Weights of a small autoregressive pixel model: 19600 steps.
Rows from block 3, named by matrix and row number. Rows with one number belong to one attention dimension. Each number is 500 + 50 x the weight over its row's rms, rounded and kept within 0 to 999. All counts start at 0. Numbers have three digits each. After the name is the row's rms in percent of the matrix's.
# q: attention query, key and value (stacked) (model.blocks.3.attn.qkv.weight, 768x256, the q third), inputs 0-127
# k: attention query, key and value (stacked) (model.blocks.3.attn.qkv.weight, 768x256, the k third), inputs 0-127
q.124 104:480497584489504527475481525472530503534521534470492526476518532473511445487506485435509493590509444542554459511593476422509472438517519599429567438436503503516521451512492498545539439531381512504581476465419508396446470480497423560500507574548538373532518488525467535501372554522559406476442508468517569494490541503469515476464593509438474496534562508551524514513569435474452443501552
q.125 098:519486511487559435521515454495543525443466456516450517421510581520443452531463481533446533509413529492530576498545556517513450507518480533505570406646539454499492549455613502451451581458456413456538535487429471511469480512552530463527501491525486486552512549483515507614508518504499493508454503506432523521511505494541527557469472433468398513516533628515450497495596511465551443403451
q.126 106:577523518532454484500492522515487549389498471429497435477520503516481557531491472504559486466552531454571614461484484511413487454515492453508439430460449466530442463459545399414466604531528483563513421519471473491363597504558550436524458500455473548408446567472471512394574506468452504388552448431479432573583429531436560453534600421514508494569478542515545533534505566498520474493477
q.127 107:489434498481548466508533432452563522580497529557487516582574520502503495603445483518451451430466498445454449492448449575502485474470451522426479455461527491509454462507448528548527539550478399460517413497493582568537421511605550385467503503471453426449416431535523510505564508644473421604426473573571440411408393484442487436472588439502514527499433502511549494485472506544476499480546
q.128 099:448421580516494561543558527485425585499492504491448510464574489436520448501532445464509469583435485523475483419524492479486481378476530426410506504485616428465576567384430421479501446511407482513442370493462445391527404493504553474625510378549515488516541490513417487512554520398504462555467539525466393545534503512468512472549547558496479455471537470510457469549500439467410474451520
q.129 097:516531492472604444568528440595498495513533474510507467348460428527494530450494547499518430482504505526477546497578513463551501446538403459419567506429478515423555457498494556425529546474546421476510545513487478482577513611513429504537474376464460443466549558429543455452438518461436483555494545455448517383397502501440478490506515427564457483534489444483416448461504470557459521544578
q.130 103:434430469494454486486523500550547510544511496492519433491515534505517557368395610454495423527526431476422480479476432503544512432565548472517421516491484506478527482464546489453433483542543482560498457448489529521446465533491516539382479432363467461484496552603539579543495496508403507496494582482431516531440530555512452470588474567566554463400478488440613477542517533560536565514480
q.131 095:537501493486491479505525511504511480402468545431492524545418396513502500536456552454505549440382589470573494404471561515466504530518533498566620393540523414616505544472545443574527526432514490456476480499540464445511469420546495495509522471524438421429591503582476529480607497575512556455503446452559503521507569550586537515503610470537499433515521570586538637518555450473417451500486
q.132 099:437411454518517518639427553551512438437454567514475544502461484511534574437479437496559560507450470351494499579512527488442478548580571508493453588499493484416444465490518500499556507480538472398514520554436404471479549485546420494505475531553474542539603430450466458519548580468520545538447465608486477530553397462534443532597544455562494426456505539443465532526551487453394520390546
q.133 092:495549502304537467390544586492444441530435501544522551483571525487544441590503487586536439475459444490573589457465536535496442447472537563529504520485540528477499550467473475437470516516542477514554508520519553527575467455510530543427479386481502468568594392531500464445448605455465385478536480487505417486532471429485563513502444471525448583480514455472494497535481525637555546517432
q.134 107:510576468486515493441482497477437518514620538497535493557460477443433529515485587477541499578523508465484510496546498542495482512455464453519466541464481571542500482429481489574449448573588541494567493506475494544497385551418409419490456560480498474406462478530376452440487506490507482491452483434443561417478523512477515540596398503492511527460494547498516533550521504545437449498623
q.135 097:544492586470503485526480498473493401504515502538539507502510546584489479448521477475468557538507516482498631537474557574530497465420578571536436405601504430511569548564504517598618538501466428479496514425467535456545543496502451512440555452502459533508602548486502539494536473532571537550437564510502432501487455501448515581494456551545502518389488513546529545447502505464488573482427
q.136 094:511616498588416506492555636539494493558441426498430475501435479517585490477569425523419554537520465529545578525477455460483509479466623491513487487425537572536470521488555462533557529459470542489439511404471436454540484473501471543494482494454467552500420474485476541483546465517450504445481451474506542589547455435445539568473441458532471546488458459415523527495487431472558534434385
q.137 101:603575459444560457498562594626512484576499466421519371448489540523557511482509514515443557514492539516633475436446469462386498478466558507562506380456482452522494473474539493451598493500493466547467495481527502408495503478566476503503470543486472572461491531570484514408487424594461475560496493525504585528469490497420499453555491560600446497509544440580488435595493583475480539487488
q.138 099:547532513512460559558523484490510399455488458465512406517582444463521543406491480541506568490467474528546520536507561552542493442519474467483468524526469561411439541525540491458600544544511426378553523471496539524642518541531436521497477459577478537607493455438392497509509456468513439465471416540492475562450460537513372455522462449478486536535457460597563488549484485572541560561459
q.139 098:543606596511569517525521512459493451544467554477567544470439520422498524489502468586402575497531538466504507448456410516459486535423444473586531512503543518432507580485490561580568551514555534491521562492540445453501472395461440548495510465458509536565504544525550431507419570492468432598518526510476544459481570458501517462527449585470486554458489411497506410526533491564533505409410
q.140 102:465537560507552551449473512463408547446410581549491541527498615504501422560592527442538477528495471503504493549413507448559445535540539535535484452496472494590470512523538498514497519496502601451548494597495491579399473433543486516401508466503507470519471429479534452509419530506476482581571482554585500506547460550496522537443579477561494443485585508507470525625573476449491502500405
q.141 094:482501497434546447557449410568545516521486503539464479495504506527408458527517495485532441524517500489537530514467458489454502435574487526435525553441555571572533446526418513372518445479459539453494436561534492481540513464551483502530421463506576560471551598379546553501421410518424532529564468469587544501412479525580532474425565503434477513557630530394495403527512452489488551472516
q.142 098:466456503525448485463447463491459484548598506507492557449632441570512550507491511439451560479499431429537481566500434443462512527416421588629509521443471557407507487482493497600469606553479529499500521454419492411441462569516535479458488580516529472497430406494576523470486510528494456552507470471593511457497566506504452591462424421577561464469434462561478469498498424493515354578457
q.143 097:512513485492464488571486518585453420560525526463487525464645550392519455467540501489558476478520522502515443549461578411419562463526551493534411454487520492527484463478430578497443531505577562453455518515401504424504524524440500517437532469431505442465460538563424495432493464564455550485553584523428466572486536485475437429506453500451561539580565459501561567442510493485425469478461
q.144 100:550478381502424536452485434524530505438453377532608437476527449491502480479492457448545404479510538467490549577426424479478531514531390557522514530558425466529479467504529469439474481496549499577517502565450465451510516558443563473486471502487489421446484512513507541451515496594453558561462601388432541530620498451499636511544435521449492560507431457532431501578475532509437492489551
q.145 102:504521349460373567419516561513495527514548442424540488578419541400516498432538461535453533591505472480576554516509422496564525425492436557582430503559494497549564509518574530460488551568464457489556450514550529445457506455458497576505423499525466489545541405473504395463540466480463551461481448503510465395498438549513524451453543500551492514492483553494464562509510594487452418487518
q.146 102:538496518542463562445445516475506517560602439450470542548584537456537592496521469516503425441491552432577446507521554457608523510403480522529481535493568529541404425485441519535584492520537501530456537539508423482501467457497518532453398571512520489493460514479409499406523519502442582541534382476578546543530533545606426489501482462453491486462533471450482551581553504485471425453588
q.147 103:500469435527548508489482544550477506450502478574441487405529501493485512469489463578467452527554507529487475546451512508434605559573465553439462481579473463451473431594463432436450538447541493419465484485486564544482572492479581545522473549457479476439548544584512518451439480558502456586502615468453451554529483520491575485460496593530414528439525496564594418522508469544454563477421
q.148 099:577500506508482486481452507472585473474420474440475475548527547550505503571476506588509363473540516488548413571526441488397482456349475505574502573561430514471441474573373449491457601487417478493533575587436459501549454475529503498511542485578524529568502498521533576477512497582563598426528446561564483595610544519478490540567468442416519526492541540390431472494417511459482544530435
q.149 102:439476586563561481523462525508512385452463537477505512513470518484443505562536416475519455504398514510364454502514492545563509564534435506503481528513452559532568526527510560517531384368460537459422515525510475528459493493548521525449496511561503454505646498400451527518485454500546481567492552449469423482525406486552438472512486530525470480518602575475482488485487476485495588507578
q.150 104:477423526461568528454553445533492556484544489569447522515528456543422522514458539550476474468539496518518515452569562599472501496461468488537484552573432405484416468526527479460401597471509510491516604541428454535495486558583525534549475505501477483470528477465487512562557416551498445444516506549493448476458441552547550557439512467572538575501553566514504434592413486572556531553522
q.151 095:560528415445632427513468610506510548534466548531527485591566456483422535484627457445530517582494485577467584506424507479456539443515537498530573418535554496509567482486451421538465516578478517524532553511538556569374522430477450496405579462518504461418489441571524423542502464431485450417520476453515484473471542450523449462500525398559568441452551465529550512490533497549418544462466
q.152 098:567509545477468598427501505436547535449544575512510526489569499467537451551449468562603575461611441515429493391544534483497430488489489525430433545517553486521493468533543410590427514520544473486458473442500499528488500468435522552422529558511497407401455467468474472604545582547445587495437428532535489497430488429406471548560541487556515529580415556480598524494535468476494504453524
q.153 099:592542436553544563522458531566499502508498514561485546521573503444487496454448587518425443503574477520521512533554416487500471504476539444512483616494490563449528533475506507472515468467530471582541481496489469522484490626521571535410545498486496533549438560482421626573555503427595520480580544533532511560504428456497474453481425547464576465427377521433580559372449608504485587455466
q.154 096:520549458439486410459525547519512496571501402513546476413460465509541459460450518491622529458532458494546439473541524577430467567455472508414510409525469539484475547483542533614475525452431532488521533501524468429516550585559590433499512487539369474489453554409500514531523493496600506556567492562486495572566481494509506532455514512478479494524485578561437497543531488483512477442505
q.155 104:637436548513446505562450491582543550519477559504498484508549533538515561514574436457577525529457432515565453462494516543428527519543550422426456468517521444453477470499548529527496548515470482396472494530568601462463544596424574500506468508539459471416421531432537441521528469487479531393527458536582467492490480405506482527542600496576455560508426543440469477503480527528553421540561
q.156 103:424408457533475534510504467468535480494503527438475506541446499535493532508470484410607404488615522488521541508603518485519493463563449451516463511556487495495501511496578516525626532483461518474511470537493477536483523470469462525474553528562564546426499570458547530522492460450519563511448541496591484457372485406495569395492481482520496506610516497517524455517584467558477575460534
q.157 100:580570504521520533466412500532524430455425533564469541444509469471538465487511483490489534588561543546549558508452405470504547501432538563513536496531455474527454485449579413462491447521515490549462442527484460576581438461557520508478551395474458553531526540460621479458573457547505564494491481483462412531521549478551492529422385455481427470588482457408518579626508531533395548447439
q.158 102:513457507451525505484572477582510525526469475583481525530521459591399573572493593463494465538516431452495477510515584474438575445516502430465512453463580496532461543515547524502517461490475434480494441460507553509486486440439469587467600557516562470444447451450567476521466578552441582538493425518484499562463535521473610529443569449466498459563486478489538619463471529510528520526509
q.159 101:549460478419491380501519481442471548492447629494478552487612597503421457512545448519482452543517475565590497526473441464500439470508437560437489421470470451556412558502452438565532518487505519516490544444467518438492499467477533473580490533511463503540551541474485544405499540427532529526577477552472548515402568365479444543550469487593544444480594528482462506499497515512414505559518
q.160 100:523522486504442491450520517521491426567501534511532519384475416481429473442534410539480484476541472472597431538429458573466494473536528463490565471414475471601489399489475509562519534515455481474481475441491491549415518545508507503467356539495437528635552469523437491453457611605416489508514582475496500548450363483416418469501607587528536472512478576540481555483458546462586445504402
q.161 094:457525467520466518570540404404496480422512434521521496537432558478493433497429507576486490536506530496471573437519476562445518518509475506415504515538428491419490576526469442430456505510499518422533518485538449459592450456417506600504550557417512605547464544457484569503431465436479431428433533465360481529534421470498509512447519542484479467509383534539532520429427573583490541486519
q.162 102:530490466461542509585559533547541571569386511476569536410566474533612576481481492511491449559563574524521557482484482516464413418523451550554509501473504489489480563431439487418488466466501562541497507577468390524523577506465531535389569521444537512458534529454542535465465552460431458504576453520500521489533525451560454489532402501555439434440650470442495470539536497453408548448460
q.163 105:450513442521570470586512524492528536469591521446504487444505551407482514518523586514567551447518485484540500473556406518530478530586489541404445617536433486464527443476475424454457586432542556322467493487478528541432511423519556395437452546519500501420409443477390531539513435436580517484491527478501494517571490452435535597457458537485522504627428523442550551507540509540513541519530
q.164 102:464476478506549499514385561584490414496448535492472525505484494390554389592496499482537499535561466451527545648515486466499501494493440488541549530476619473464510473441510511545502470518524595513499560480406477485570347460478458493508441479489591485514577470493517547476471472480452437499407575441433559458500434538590640530505390552483457506530547435448488541489518495444519507489516
q.165 098:497548531507438532551412480511551485579510416500542549477437535508577393496553513501513541563467482507604491497442514494510440483498505478574521392446441459457469516536484525495562465430475457576474428486458404533451492558459573507430457549493510542598522471586481575453509506490513531575594389546502549453411432427399442529443434539516438548493470595477555520441506581465548432453370
q.166 100:452484468476618456547473548588543526541482527406523521442588458532526496504537525409531513486504557491564453510531522453599477491505509551457430497488477479579590500432454429486540438432413471535483442518517572417496551396526467541567508486453474483458498525489488519562440575456458530487529538427433401550561493556517465460486563609473474530564570547408528553538454468584482615482525
q.167 101:490542527368541537504457539493470442449496508511558498618533504457547500435508433492543533583543505499447481587470504542433565448450486471470460471549531459550529544523458427505478485580397537580617475562459547515532530414562446501532449488579466545517586451533513460563486419481451520497446475494494434608535406601525514459577512430500557558570547518495537556463540459562381502438550
q.168 104:517481539466428534552452476456489489561510507501510517513548408587443507541426429453567481497417408595610463438588555533592510544517499540501569464521467499602477508560511520501632546475491445475515540509493493523533479566611496500514492526577525499531575504470476612604497566450547518497516443543511453479418418496576510559517567543406450473581535591480457433510416413494545510514505
q.169 101:482506541473613594515533415510463475376546510475468537543339543423576465468497494566455472534446440457410443451513503544468521531541469535553455587482520553512490470469503500498414528531509427413481504477555519478504384515569561426637455494414463474487490451516512487522488422580417434519493523477491467469527519467516435460557484500515434524444387477514591450626514473495431489537484
q.170 098:567565536516488517552456541493452429466557508529475548571535422554465441494559514430498520545481513503423521547484438547495480573475478501386431496491474454517534448485418521550530603535498541483446534434507550533409441482450527531454506625528427565570527473522510566526534516537567498481574547394648480526583464475499505601482524609561490478528441510527426474527548507442504424432529
q.171 107:510487549592566484548572471495542458468461590464433564496402517538436434584492492458518403567485565484531467516555504497539587383519510498445523517450487551544475460578454580568471438538462552411474491574610503433578500485597422526448514548441491416487477531547462484545459505518506461469458560472504510470520424486533481512463511471499545493560539443452524479490573452521444595525503
q.172 102:421512431475443488454529450466511521475515517600501490487450502557509425490440583494516522414485519505475560566505447567469531441411466499602573507536426520499476446485469445480496523454455424511460435492576531488520569402612602554506526509468465463423447503553493438556524501518490576469414494435530606502405516460549476446505441472448412479564533516505515524494487447561538618445578
q.173 099:447458487531567451555536418564480512476422511501562474424483509598555487503453565382515599507452457462526481524449414538566546586523477553511466531607463561480524524463451461426479546432548435495482496534460529512497543447495438422499531434454501462481576494414532469390478572439465477509480523466452509597510438534563576532544496558520470443468500450433525416472532442451449605533586
q.174 094:489535572490451435518556578548593545512523546430613585492394498516511511510585539433458468496573540506459427558505490502466543492534488422461454554463524572546522539503487566485384460534497568503445577568412495491465451581482498603498478459479433456581488514528609485489432578486460416556488492441547534502549412571445438475526481512517542478538509442471473488403596472497492463463550
q.175 102:610501477487462499414420408412478505447527468527553486519465542556483478509448501477501516469482521448519516508546457546512511493517470420555420452516464500460515510459540515520423505527429497519487495464592590452470480547521509531418435537531553571517546438511442515499617538557448592498450480473572496498413463472506504509508446553417417458536464528483563586508339483486571538482450
q.176 102:538409590481548498492505499421516404539479514463460506588475548477558562606612436443584512561462482508565458514496497427578569520491478517498539539484581576432535490524452469516444389459382498469465501512492449595409486537554466459561532551576446446545475455509499499544470485513439505500435434459478460490456501398606596467521512444491438454534548483482454466556530487394538457494551
k.124 099:532505399468542498569513546494497498471494486508507598510579505475545441518545492444439546515528411545492521513435501489474491495460617501530479544544547617506530466538485465453515482514417532445508444549534445437494457554555556485550495432515538458489381483471502476528533546489585514452399482534612472490495494469531450469503505456599488581447447453515506455479372489506534369442494
k.125 098:516542517422537466513527480565510398463468522553519421497467504557526509379390530492468491460497582422512461431563470467507519497511508587483507466571484478428446387549439568464488586399521537590466589534519482503557509510529446585451502501487523549399465530522424534439570514466532509524551384502488569476434490446527574493454474565501471508519596516525629520534404529526402556444546
k.126 106:657425487500552458473493440459422493471433480434459499461511537590459561484550482538507514508522497425496477466531490524423487528487539529458509558523561476509434458414517441498448528479452394491509462455488541512496444405591488459539537541509510464540542501548490545453569363533493481502517508511478476558532478356556573515458453470522435520582479442498406480577619510598452613461477
k.127 103:427496479587494654515506570406543590524532513472542464518426587582511571456429487467571404498398466486587411496427498464487501520484472530522486480511564492468563482549520487499452545534510450595591503431448467488487526540462569451532490464598533577472539425478483527549476470559482549533484490464476498568473547540494489525634538508438600519553510457389518444453505447450464423541490
k.128 100:500562472462501409500522589521574548471547524451589506438445449555492433513502495475512484484424511511414478500437561523463485531528416509504525631454446461428494524508517490470549420471554566558466462509468507496474455495471520503511480511528485523558525495462520440579493466494517462511511492531548555510559478516436505578582551575470527645544489329573518427454529551533522435486516
k.129 097:506551482472413433466438602489475550473450424475527624534570456541520459536548434481533525457560520445454527425466512530453486483459534550476509582490533500467550534413532551516471439515451630491428506465484609567430418497425470405457514463562461434495476505588516496562522491480524582491524565489515464517578506500528523504498526514513461545457374472536453509442517522525555440495573
k.130 099:479519442477431456562538429543480505633517554553585496461534609547448481538437509542543502458437615511510539452527527479509410457443523622500486500517478440461502517505462387490641519449559582496483480522434498496442516477552440563471434537556498464429464534533507537446452496553518562426552485486627535502567542461485528571543569424521564502532507464549503539504537546571468510502486
k.131 094:485556575544529565450552489541468512519494517515433487527553377467471498475454491591463424395492492554576447560438454442451643532466412485504458624503464497551547501524463556463495453516589574555397527517481480596562504445569538403596466440525461476482474500487501499479508510572410533392536542401499511604497540483524478478553508547511534470642565487533488490562519548446471549404525
k.132 098:470538540544498465568508541464476492488369541485575535465519491475473459544509471551499503535531389501521536559511546451552529444490440501408596424561482543365480509433419475546518456404540502458440524568497509454502506440407529588461526500551447470537475484502550557476511454508501527387442466398612464582607476438460516489525469544529462485453484481566551481458411440486519535521530
k.133 097:419519473474426370533577432601510440403455461532556568447473465564479488464415467464423487371519427507486490464458463450503472519451586581526574536495548413433510414437584521470545483454559436599576457493458562482619514502583407528506465461528528420536518503473564568537464514505510486537514588531426487501476491555474531500485508458469466447495475475444562480437478589474491485532457
k.134 104:506533461486512591522570459495493492507523533530536629536457470473440508506519468441558389534497491476512525508557509517441508481517534633541526502418464515386511512428515501521415478537380559462481520545494502526463497533418550455522439507586463510607554500501393428518464538522517622535434536523496478481450470503537402473507553470491576637530414590416503581417486436486576499572558
k.135 102:493609541476495421547444517542549503554347560446485509568497437449541462555434514485480510465395618474481496566544456464514436489413539525488473516523533533438449495579470409535569508548593471555492507532400439530579489418429448507408519540491493510477559496552468528551618563543460556485554494462469507518508510498441444451419486498482460462522504475440453536572518567520507574489549
k.136 096:511492496447524433489435492551556517495472475520421472551488579478436495505503483432515465599579538486538494507382444428556541475557593549441501455543511558555456486580443487400513525508536431539564523585520466455584600509517514510522484561573579446451431486465485437548559516522447532500480510445427476521498498482544514426445553459531547473540443425473535515558548526652421552477495
k.137 100:422566574663449541519473409595497457498389516465450465461477498461445472545474508558555508478494490456480460532463450525442473522474531473511535535508583586488491626549422485516538512410552483522465484454605521498519444530582503502514477479492423518558515498507485632615539435404582501440545524498558539529539576513564537468503455505493485473473557431524522522443568560506534530429397
k.138 104:595546434416562489529478529525463501521480494435434592402550548468491431554524560418437555422592523496557505493534571504502466477492552456473505360542490589471514492450506431408540523486388448482531410491582556520477417506442497558450587529538411501531615539541577504438484523505484530510527497491543409445509454444480483466422447496493368512436574537479555551513414550567520557384569
k.139 100:544501477518481623473413538524527488550498504528495462522401451622504440573533442494531531445473433456472481487477428514515561543442549553606566572558562524446391580556546513538506507421533429475485497562523599499488447516660493459462485474620456494572624525520491465476515604457475534461558537528512519521491516478519520452463555575516465526462496424439513438500544515544592517522459
k.140 102:427415499498500408465444410577457488519506504559446471504511514534458497472539491514471471496441442550472517498521511423442441489520470536499497489521495404527487438519507531393496514543669498543543482506511488543446638485505549507467504537556487510497526477534438534463451510534484429567495476409486637588421454482491497401525526552567545502533410507464511471483548535489568499467558
k.141 092:497500447535418497478452488475408478456461470529439555463558543427526488547520480420444475577520434449545515468467546568476533498435571597566516611460545465431502500484553568475482496489406567540494551566438552469483461530438523480547477437509507459454438474506513586471523461477508527458459458547421542523484461409391457451570455553583476521426516418551532546530581451522562381483523
k.142 094:454446524588465528427466434469492427552544391507562530562512551473530584485393552479544551556494454523551454385493498475542514457545526507451386471526537537531417540517563462508429512542496484488515470538545481465498563534424611601512488519525501552512526419475526515543481459475524574477459549500572544538551481567381447623477484483503521465444521532399508476417489536509445501499390
k.143 102:506633520462521481513490483526442479545503556386470550475462462465429517457501412710474476578546530545550530524449487482500443493409532542546435421424479508469408526458456478424529429479472562433505576467497494511498505449480459489558417482579566471499458537480525481440586571421437537504545581466602608491550501529553527485478448515495473514438523556541574495470455536501489516581482
k.144 099:452509462494511519499537505535396476471505508538435568435471551594545513525537496464448473457556539527551435433491544516375591536457506494623504561546493435586467587531507477493429605549563356495525435478470575506391442514517439620538482520532419555489467510426511470517464387495570518472537486431414443513552514509502553474476503437530427423498479565498532504506550410477607470571530
k.145 098:569448515470510501526536447519454502550447458582407539542508542468457495463441497486462477534524535486524521501517494487599494455472498546484515518506517495484482444517426520542518459604528458471552475576410538459511537494539529490508463406590411454462475503464448549461548597522490579502478533526515408510507478461534532509535498454526454483533511457430574560538584490404479518472465
k.146 099:514582519506405497495439562539419460463473472438494536625520538467462500483471498486515537529479502463580420498483488444427555511420481426525554484472465543523465476528562491514505454542495503423514447452432485535462544453477511517491496485547504492411439592557507409447568422514394498406442548500615540384545562465505461422510418547559551518454518539514467577618587448441460507446466
k.147 103:539591492465443498481536511560543603541437560464463534464510555506585450491485591555553374527492488618434489520480458507476486458536546479451522522480569526553510587446495499473480581450537541474465500530589500418399446494456495554558511478488498551563510489629550594536480489489496461509525433430509442550547534526507440503438554451525472478449453466515479478430565456443533514525499
k.148 100:516492490469453428485417516521481486503548409520465472617425447559508456496491465573523500561473545442564417608451494521431570542504522530538441477500524500555414583457545511482390536481556524547440564674507374531495506430537540550396449551543559486562571437524552532487621459512458507533482424468548513513501522422507553536497513504526520557471462576438522494537498484585508484505484
k.149 101:551508555487514548345491409519449495463505490521511502493490568472515491446594558506442510534424524405556481490542443505511554495546543462495565558404475493462475602572506476434458467476464500546459500492512457512531509528481548415518457577559431562433490420486514510483505436472531488535440462454480445609551543505459467549539481515505472477578540490476592599492494493492465449523526
k.150 098:459512466532399530517597442540537503449538534470420507473436442449579559475602507505575437534473459409476437456474497467502453553492513520457511614418531582491453609485478570541467563535518585518420521485502476495560387539552528531405492447397539450520483442495421483512490527524358513513578551552444494463401597450540511515556500455515489564479459535565551470400548581360505456535516
k.151 097:490415483483456466575502603408473627470559548400435496576580515492500456593531530546462513519558467508514612534453466488449560545557547521398440462491536437591525525466483485531569420578443477560571492533556561545415481484502484547518548497387460564555520420457549493505517576484534539540483462483504465392488473533487574431424481431520474465485485516450526448417426443446515497505491
k.152 101:452432446568432514434405435438532461407529515508569573456436591451521491432497513437438443426584492526486465506478461523549450534488567568544438538601462471540496567445560472454499511455424527427550570587564507496530559526542491512564566556506520478466503466551422553514440621481598496402540489515414464467520436517370480487503525543484530535584468515569497525429462568524465556485553
k.153 100:375561475489512540568554477535533571520501523433515461527408527502547457463506580535483479468400605507408459498491521549512530560471544546472505587499568478538484489523589502578511519461537471493546519541554346603614457489465460433515505603424503494570564500559521480462495529501464473556631573428476473571475551425479535496484422450475513483467500509481508496591435482421454496462386
k.154 097:481593520609415526444503519551530512500529549549574576434495513543512508523463474532473585491496497551424501519549535539508541559460440452545522528549492552519479436538467490481530436459500580362546495540498422480464517399441492571437474527482492525497502477517518595601447350521451467527510462524507546616493451453521584484483538554526511457481437384591561502433476477476501486482480
k.155 106:526533439628493478543448422479513496477480430508483465484492519512489483530488536499493427501534574540488474468473553453564396482454502456555545481563454521529520491487489457564503448536516627444508441459554485466490531507379479556523563623467554513477440516587521541546432346539450473472515442475530551448510510515497525423513442482418585583431575392496481404431507551483474491444567
k.156 099:451492515515495560509478491440530433427509543475467535429473480544589505458529381458483555510487439504559525462513515544543605479433545528534514510514481429462462516394530462494509499483438468598436491477451443442554466483476591522493556463483521481527496393692558546512545540486560518508495521474523542458541513484430522565518454467569443490452534642485486450515504521399510479499449
k.157 097:554474559609561354568465470418488471354456554479409549481453522554563463495437468442542646437586540519413468490541464489489502553523486483551504533548551570498463580480541520602547520457425478458466529485541524581542493541533496529473518460462447521500480470380544552452560608485572574409556468472387531546535569510562568465515475445478543529464430531485560484493598453554531535480486
k.158 103:475458472569496604638407588485514416480475534435478460528539474458547471586543568560487500485531528495488567499487546512594407551443407454550530474565470403515463391495495501464531508549455522496514491484480513498339462451480483469581543522493406455542536455497512505531576531511491536591514453482435539381532477570510466489591537543547489491424481621556535486590560484506526501490569
k.159 103:519590515460531518461507483581506550495467484411521403471563504536446505383459608561481538510545479456475469553585502546450545447530476521555479466542471505526399452481471419498565470512518541565401533471484514518433412475492519474417480500467600504449486406537401494441487504544476443473487449488503509585454455424559587431433506482548444531546465519572490379483436418564456560515551
k.160 101:523510476421562479492454526448465564533519485588596490566515506520424517522438464541432499546507562526478514533506452508459511496473502535511549537536595470543477472337498442453507427504494512502484519592439364638466443600445511555556494524592538499476477490523474494492465458461468503521501483514511477574537564541456492568535427592481555517571540508540477561424482466521571484476568
k.161 097:468513571533469516439503506459553500548502515521531520512472546539499393506384648444429516511587535582520480506500561527483541523462356497537492488528423575389472430474469496499553474506511636505520530469476522426514492466393552485472504527548435534455397531504495611509441473514421525467549404482519537497457554514459535452513565456477611447551598405544443444525510505495408504537493
k.162 101:472467470521483527518517493524499330540549520587523503436454528430476582455606581398540490481541490470489532457586502516430494563524518445464498482484490473556452441562541539466428468584516576498434437530489615507506578518450507376557474500519538486569521563502514492475530465449512479533594479446452522549441496546525458473575513543560541521511482400477447536518570507549491525505484
k.163 104:555567487476422472480448492384500529516463533470468581558539548554386509478412495465531466430475544492524554440396535598398479501565506604502524520508568404487484580601526517404542572460500442532542459520439431463465591539474500487422491507477545567524498484538450490493490426548570529448520574504508516473403462460509453571510484497457500602491645488424518510466514493498524506476497
k.164 101:510437421457547512516485500523425446489528555523531525450468610570461506443504420440489402472542472561532549536520554442490466436432499488483518461444517571463537539524493530600516512619444537534511492566388559475416445466472497435442536471516517444395460488445593432420499467508480491564470476460446480441514518503492463505474450489459483551517545529498568514544562359495477448545529
k.165 095:575529510423528530516468515494433501440547502510612505576536532472511476526489502494432521499456390489421533545550467481474403447376586492494443476592466508537496500482570481472559466475550608620601500448475488533543512485530563478470470470496502521468514449386516475411343440513476479427425523487565478520489539598513510522545442567494510441438570553512445576521495514596478501489506
k.166 104:491535534549601547525524480538440472491512538582436566520543430518566482513573427495507488422474480432437479447504539580529416600543482537475550565433500497470552524492487496518505466468488420510496465437459563497445502480559583406508521517574470530523411522462490554544611514419586461469479526617433440443471457446499488453500454520523499471506516429562527567396488490405621501473551
k.167 104:484433513536499434516616547503539521481467453572547553519616479538530483518497486495436561520534479524427475476468551503570560452512460464471482561522496524524581452468488516516434533562498488431520505454592491438453465503674571462584510489502449573520451535478525536516420514402529496530478455599552521451383497519396499431393519517466419567539515579540515433469449589490499534493484
k.168 103:318453551605560495538554498408450444490486469494604584496453520514488550467541430469467509559455526439553475490488513388520556479427563556491453578569606425441544421416508475510617501480503468470427443496465539532548372497549515553526397507472537488600529465417475474511462546538512560419423578507378508475597489497494572579559477491492540480587505491523525527427513486438583532540453
k.169 105:597557506506521447409508564548507541458382525456491397496517496452524404411527468523457520472520443535536490588518498525575457520564495411480545429490398528466419556485538535524508498534560440440535516519473459484649492455461520486474541565558561464442558527484422577525476464579482607545498411506451331573501489428375438436558481530406459553576507424489532488518484434545446547500523
k.170 100:506522573504428415522502494486477595551403482473511491471513537398544490475510528507486437490532587612464526547485441468513591394571581542484491618454535439476516619514491483531547452475495621483490462456517459509425505555453437616505548521510422553509422468538501514454333441489513461462498513480502587449449464524490476508516516508403458567485547438515498508437511496433468505433482
k.171 099:368487524486561547570555543495524529465532447623448524496430538468424498507479475497469537406549497487520456505487570481453627588480478475449468493520460495404529445584435552470463480502490513496403443541473470484534467502416526521414521418481536483419432553528558513517550558465500453557553464396502441483563425451484377407511489514509529521489454514439525380421500514491486444494567
k.172 101:455532507565517418430535469562502540558526478575523522508536513493450592452515541515475527417449512517440452569476444432493437560521457482511559608491460558544494420460474470466420559385640389502440565475464515434527545422448531571447394522536475445453445485513434563510466534524524410535532483551542503483480447492547509518520541497524500458520496453412484487463453477529538501502535
k.173 096:467488560546434419459542481636499469517484548382523542479501485534483551519527473499536533377471498472527540372461397568486602518494546475454571554540499504529517533538461565474520420490552471497420475438484483461515557438530491480540474582516568561511461492542576561546558465547453447471546549455413447519562538448554483503466467486424533473488507428450519497619521422508523507532498
k.174 096:466383507461505545558445577474472544559524585547557478476503481442545490537500525577468436578559541498432532498523486538570567534579476486442525535498512502510507429557527516466492434542441568462469538579446437527444484543434437414517558540482507486496445433568504518439504534453480429518595531418457412524526472492478460517483398620485550445435423513498464544540532468593461438414529
k.175 109:479545561490465595464467477470473481502489435527529457570448560525568488458580483522556597552447481425495459473487478430534413489439496491587556480571546556535491494492470428565507445439580441526411548521537468483442470548491522605477452497524623478531363484521465621432547431437537543451449445573537425378642593450500581565497480468448482580506486464429516517532478460522503469477544
k.176 105:400483560543464609481491467453523475560543528452468499512499515500532543463493479501448490461504512415481405528508491422567512472531417506537599658450526442428512490514549443515538431513563533464444512416461535465480455471456509608407463500435405450550432471474547539499518494544503511472445502476496470491439530428562423451614450417548476458494553441468530526516501437425466458502543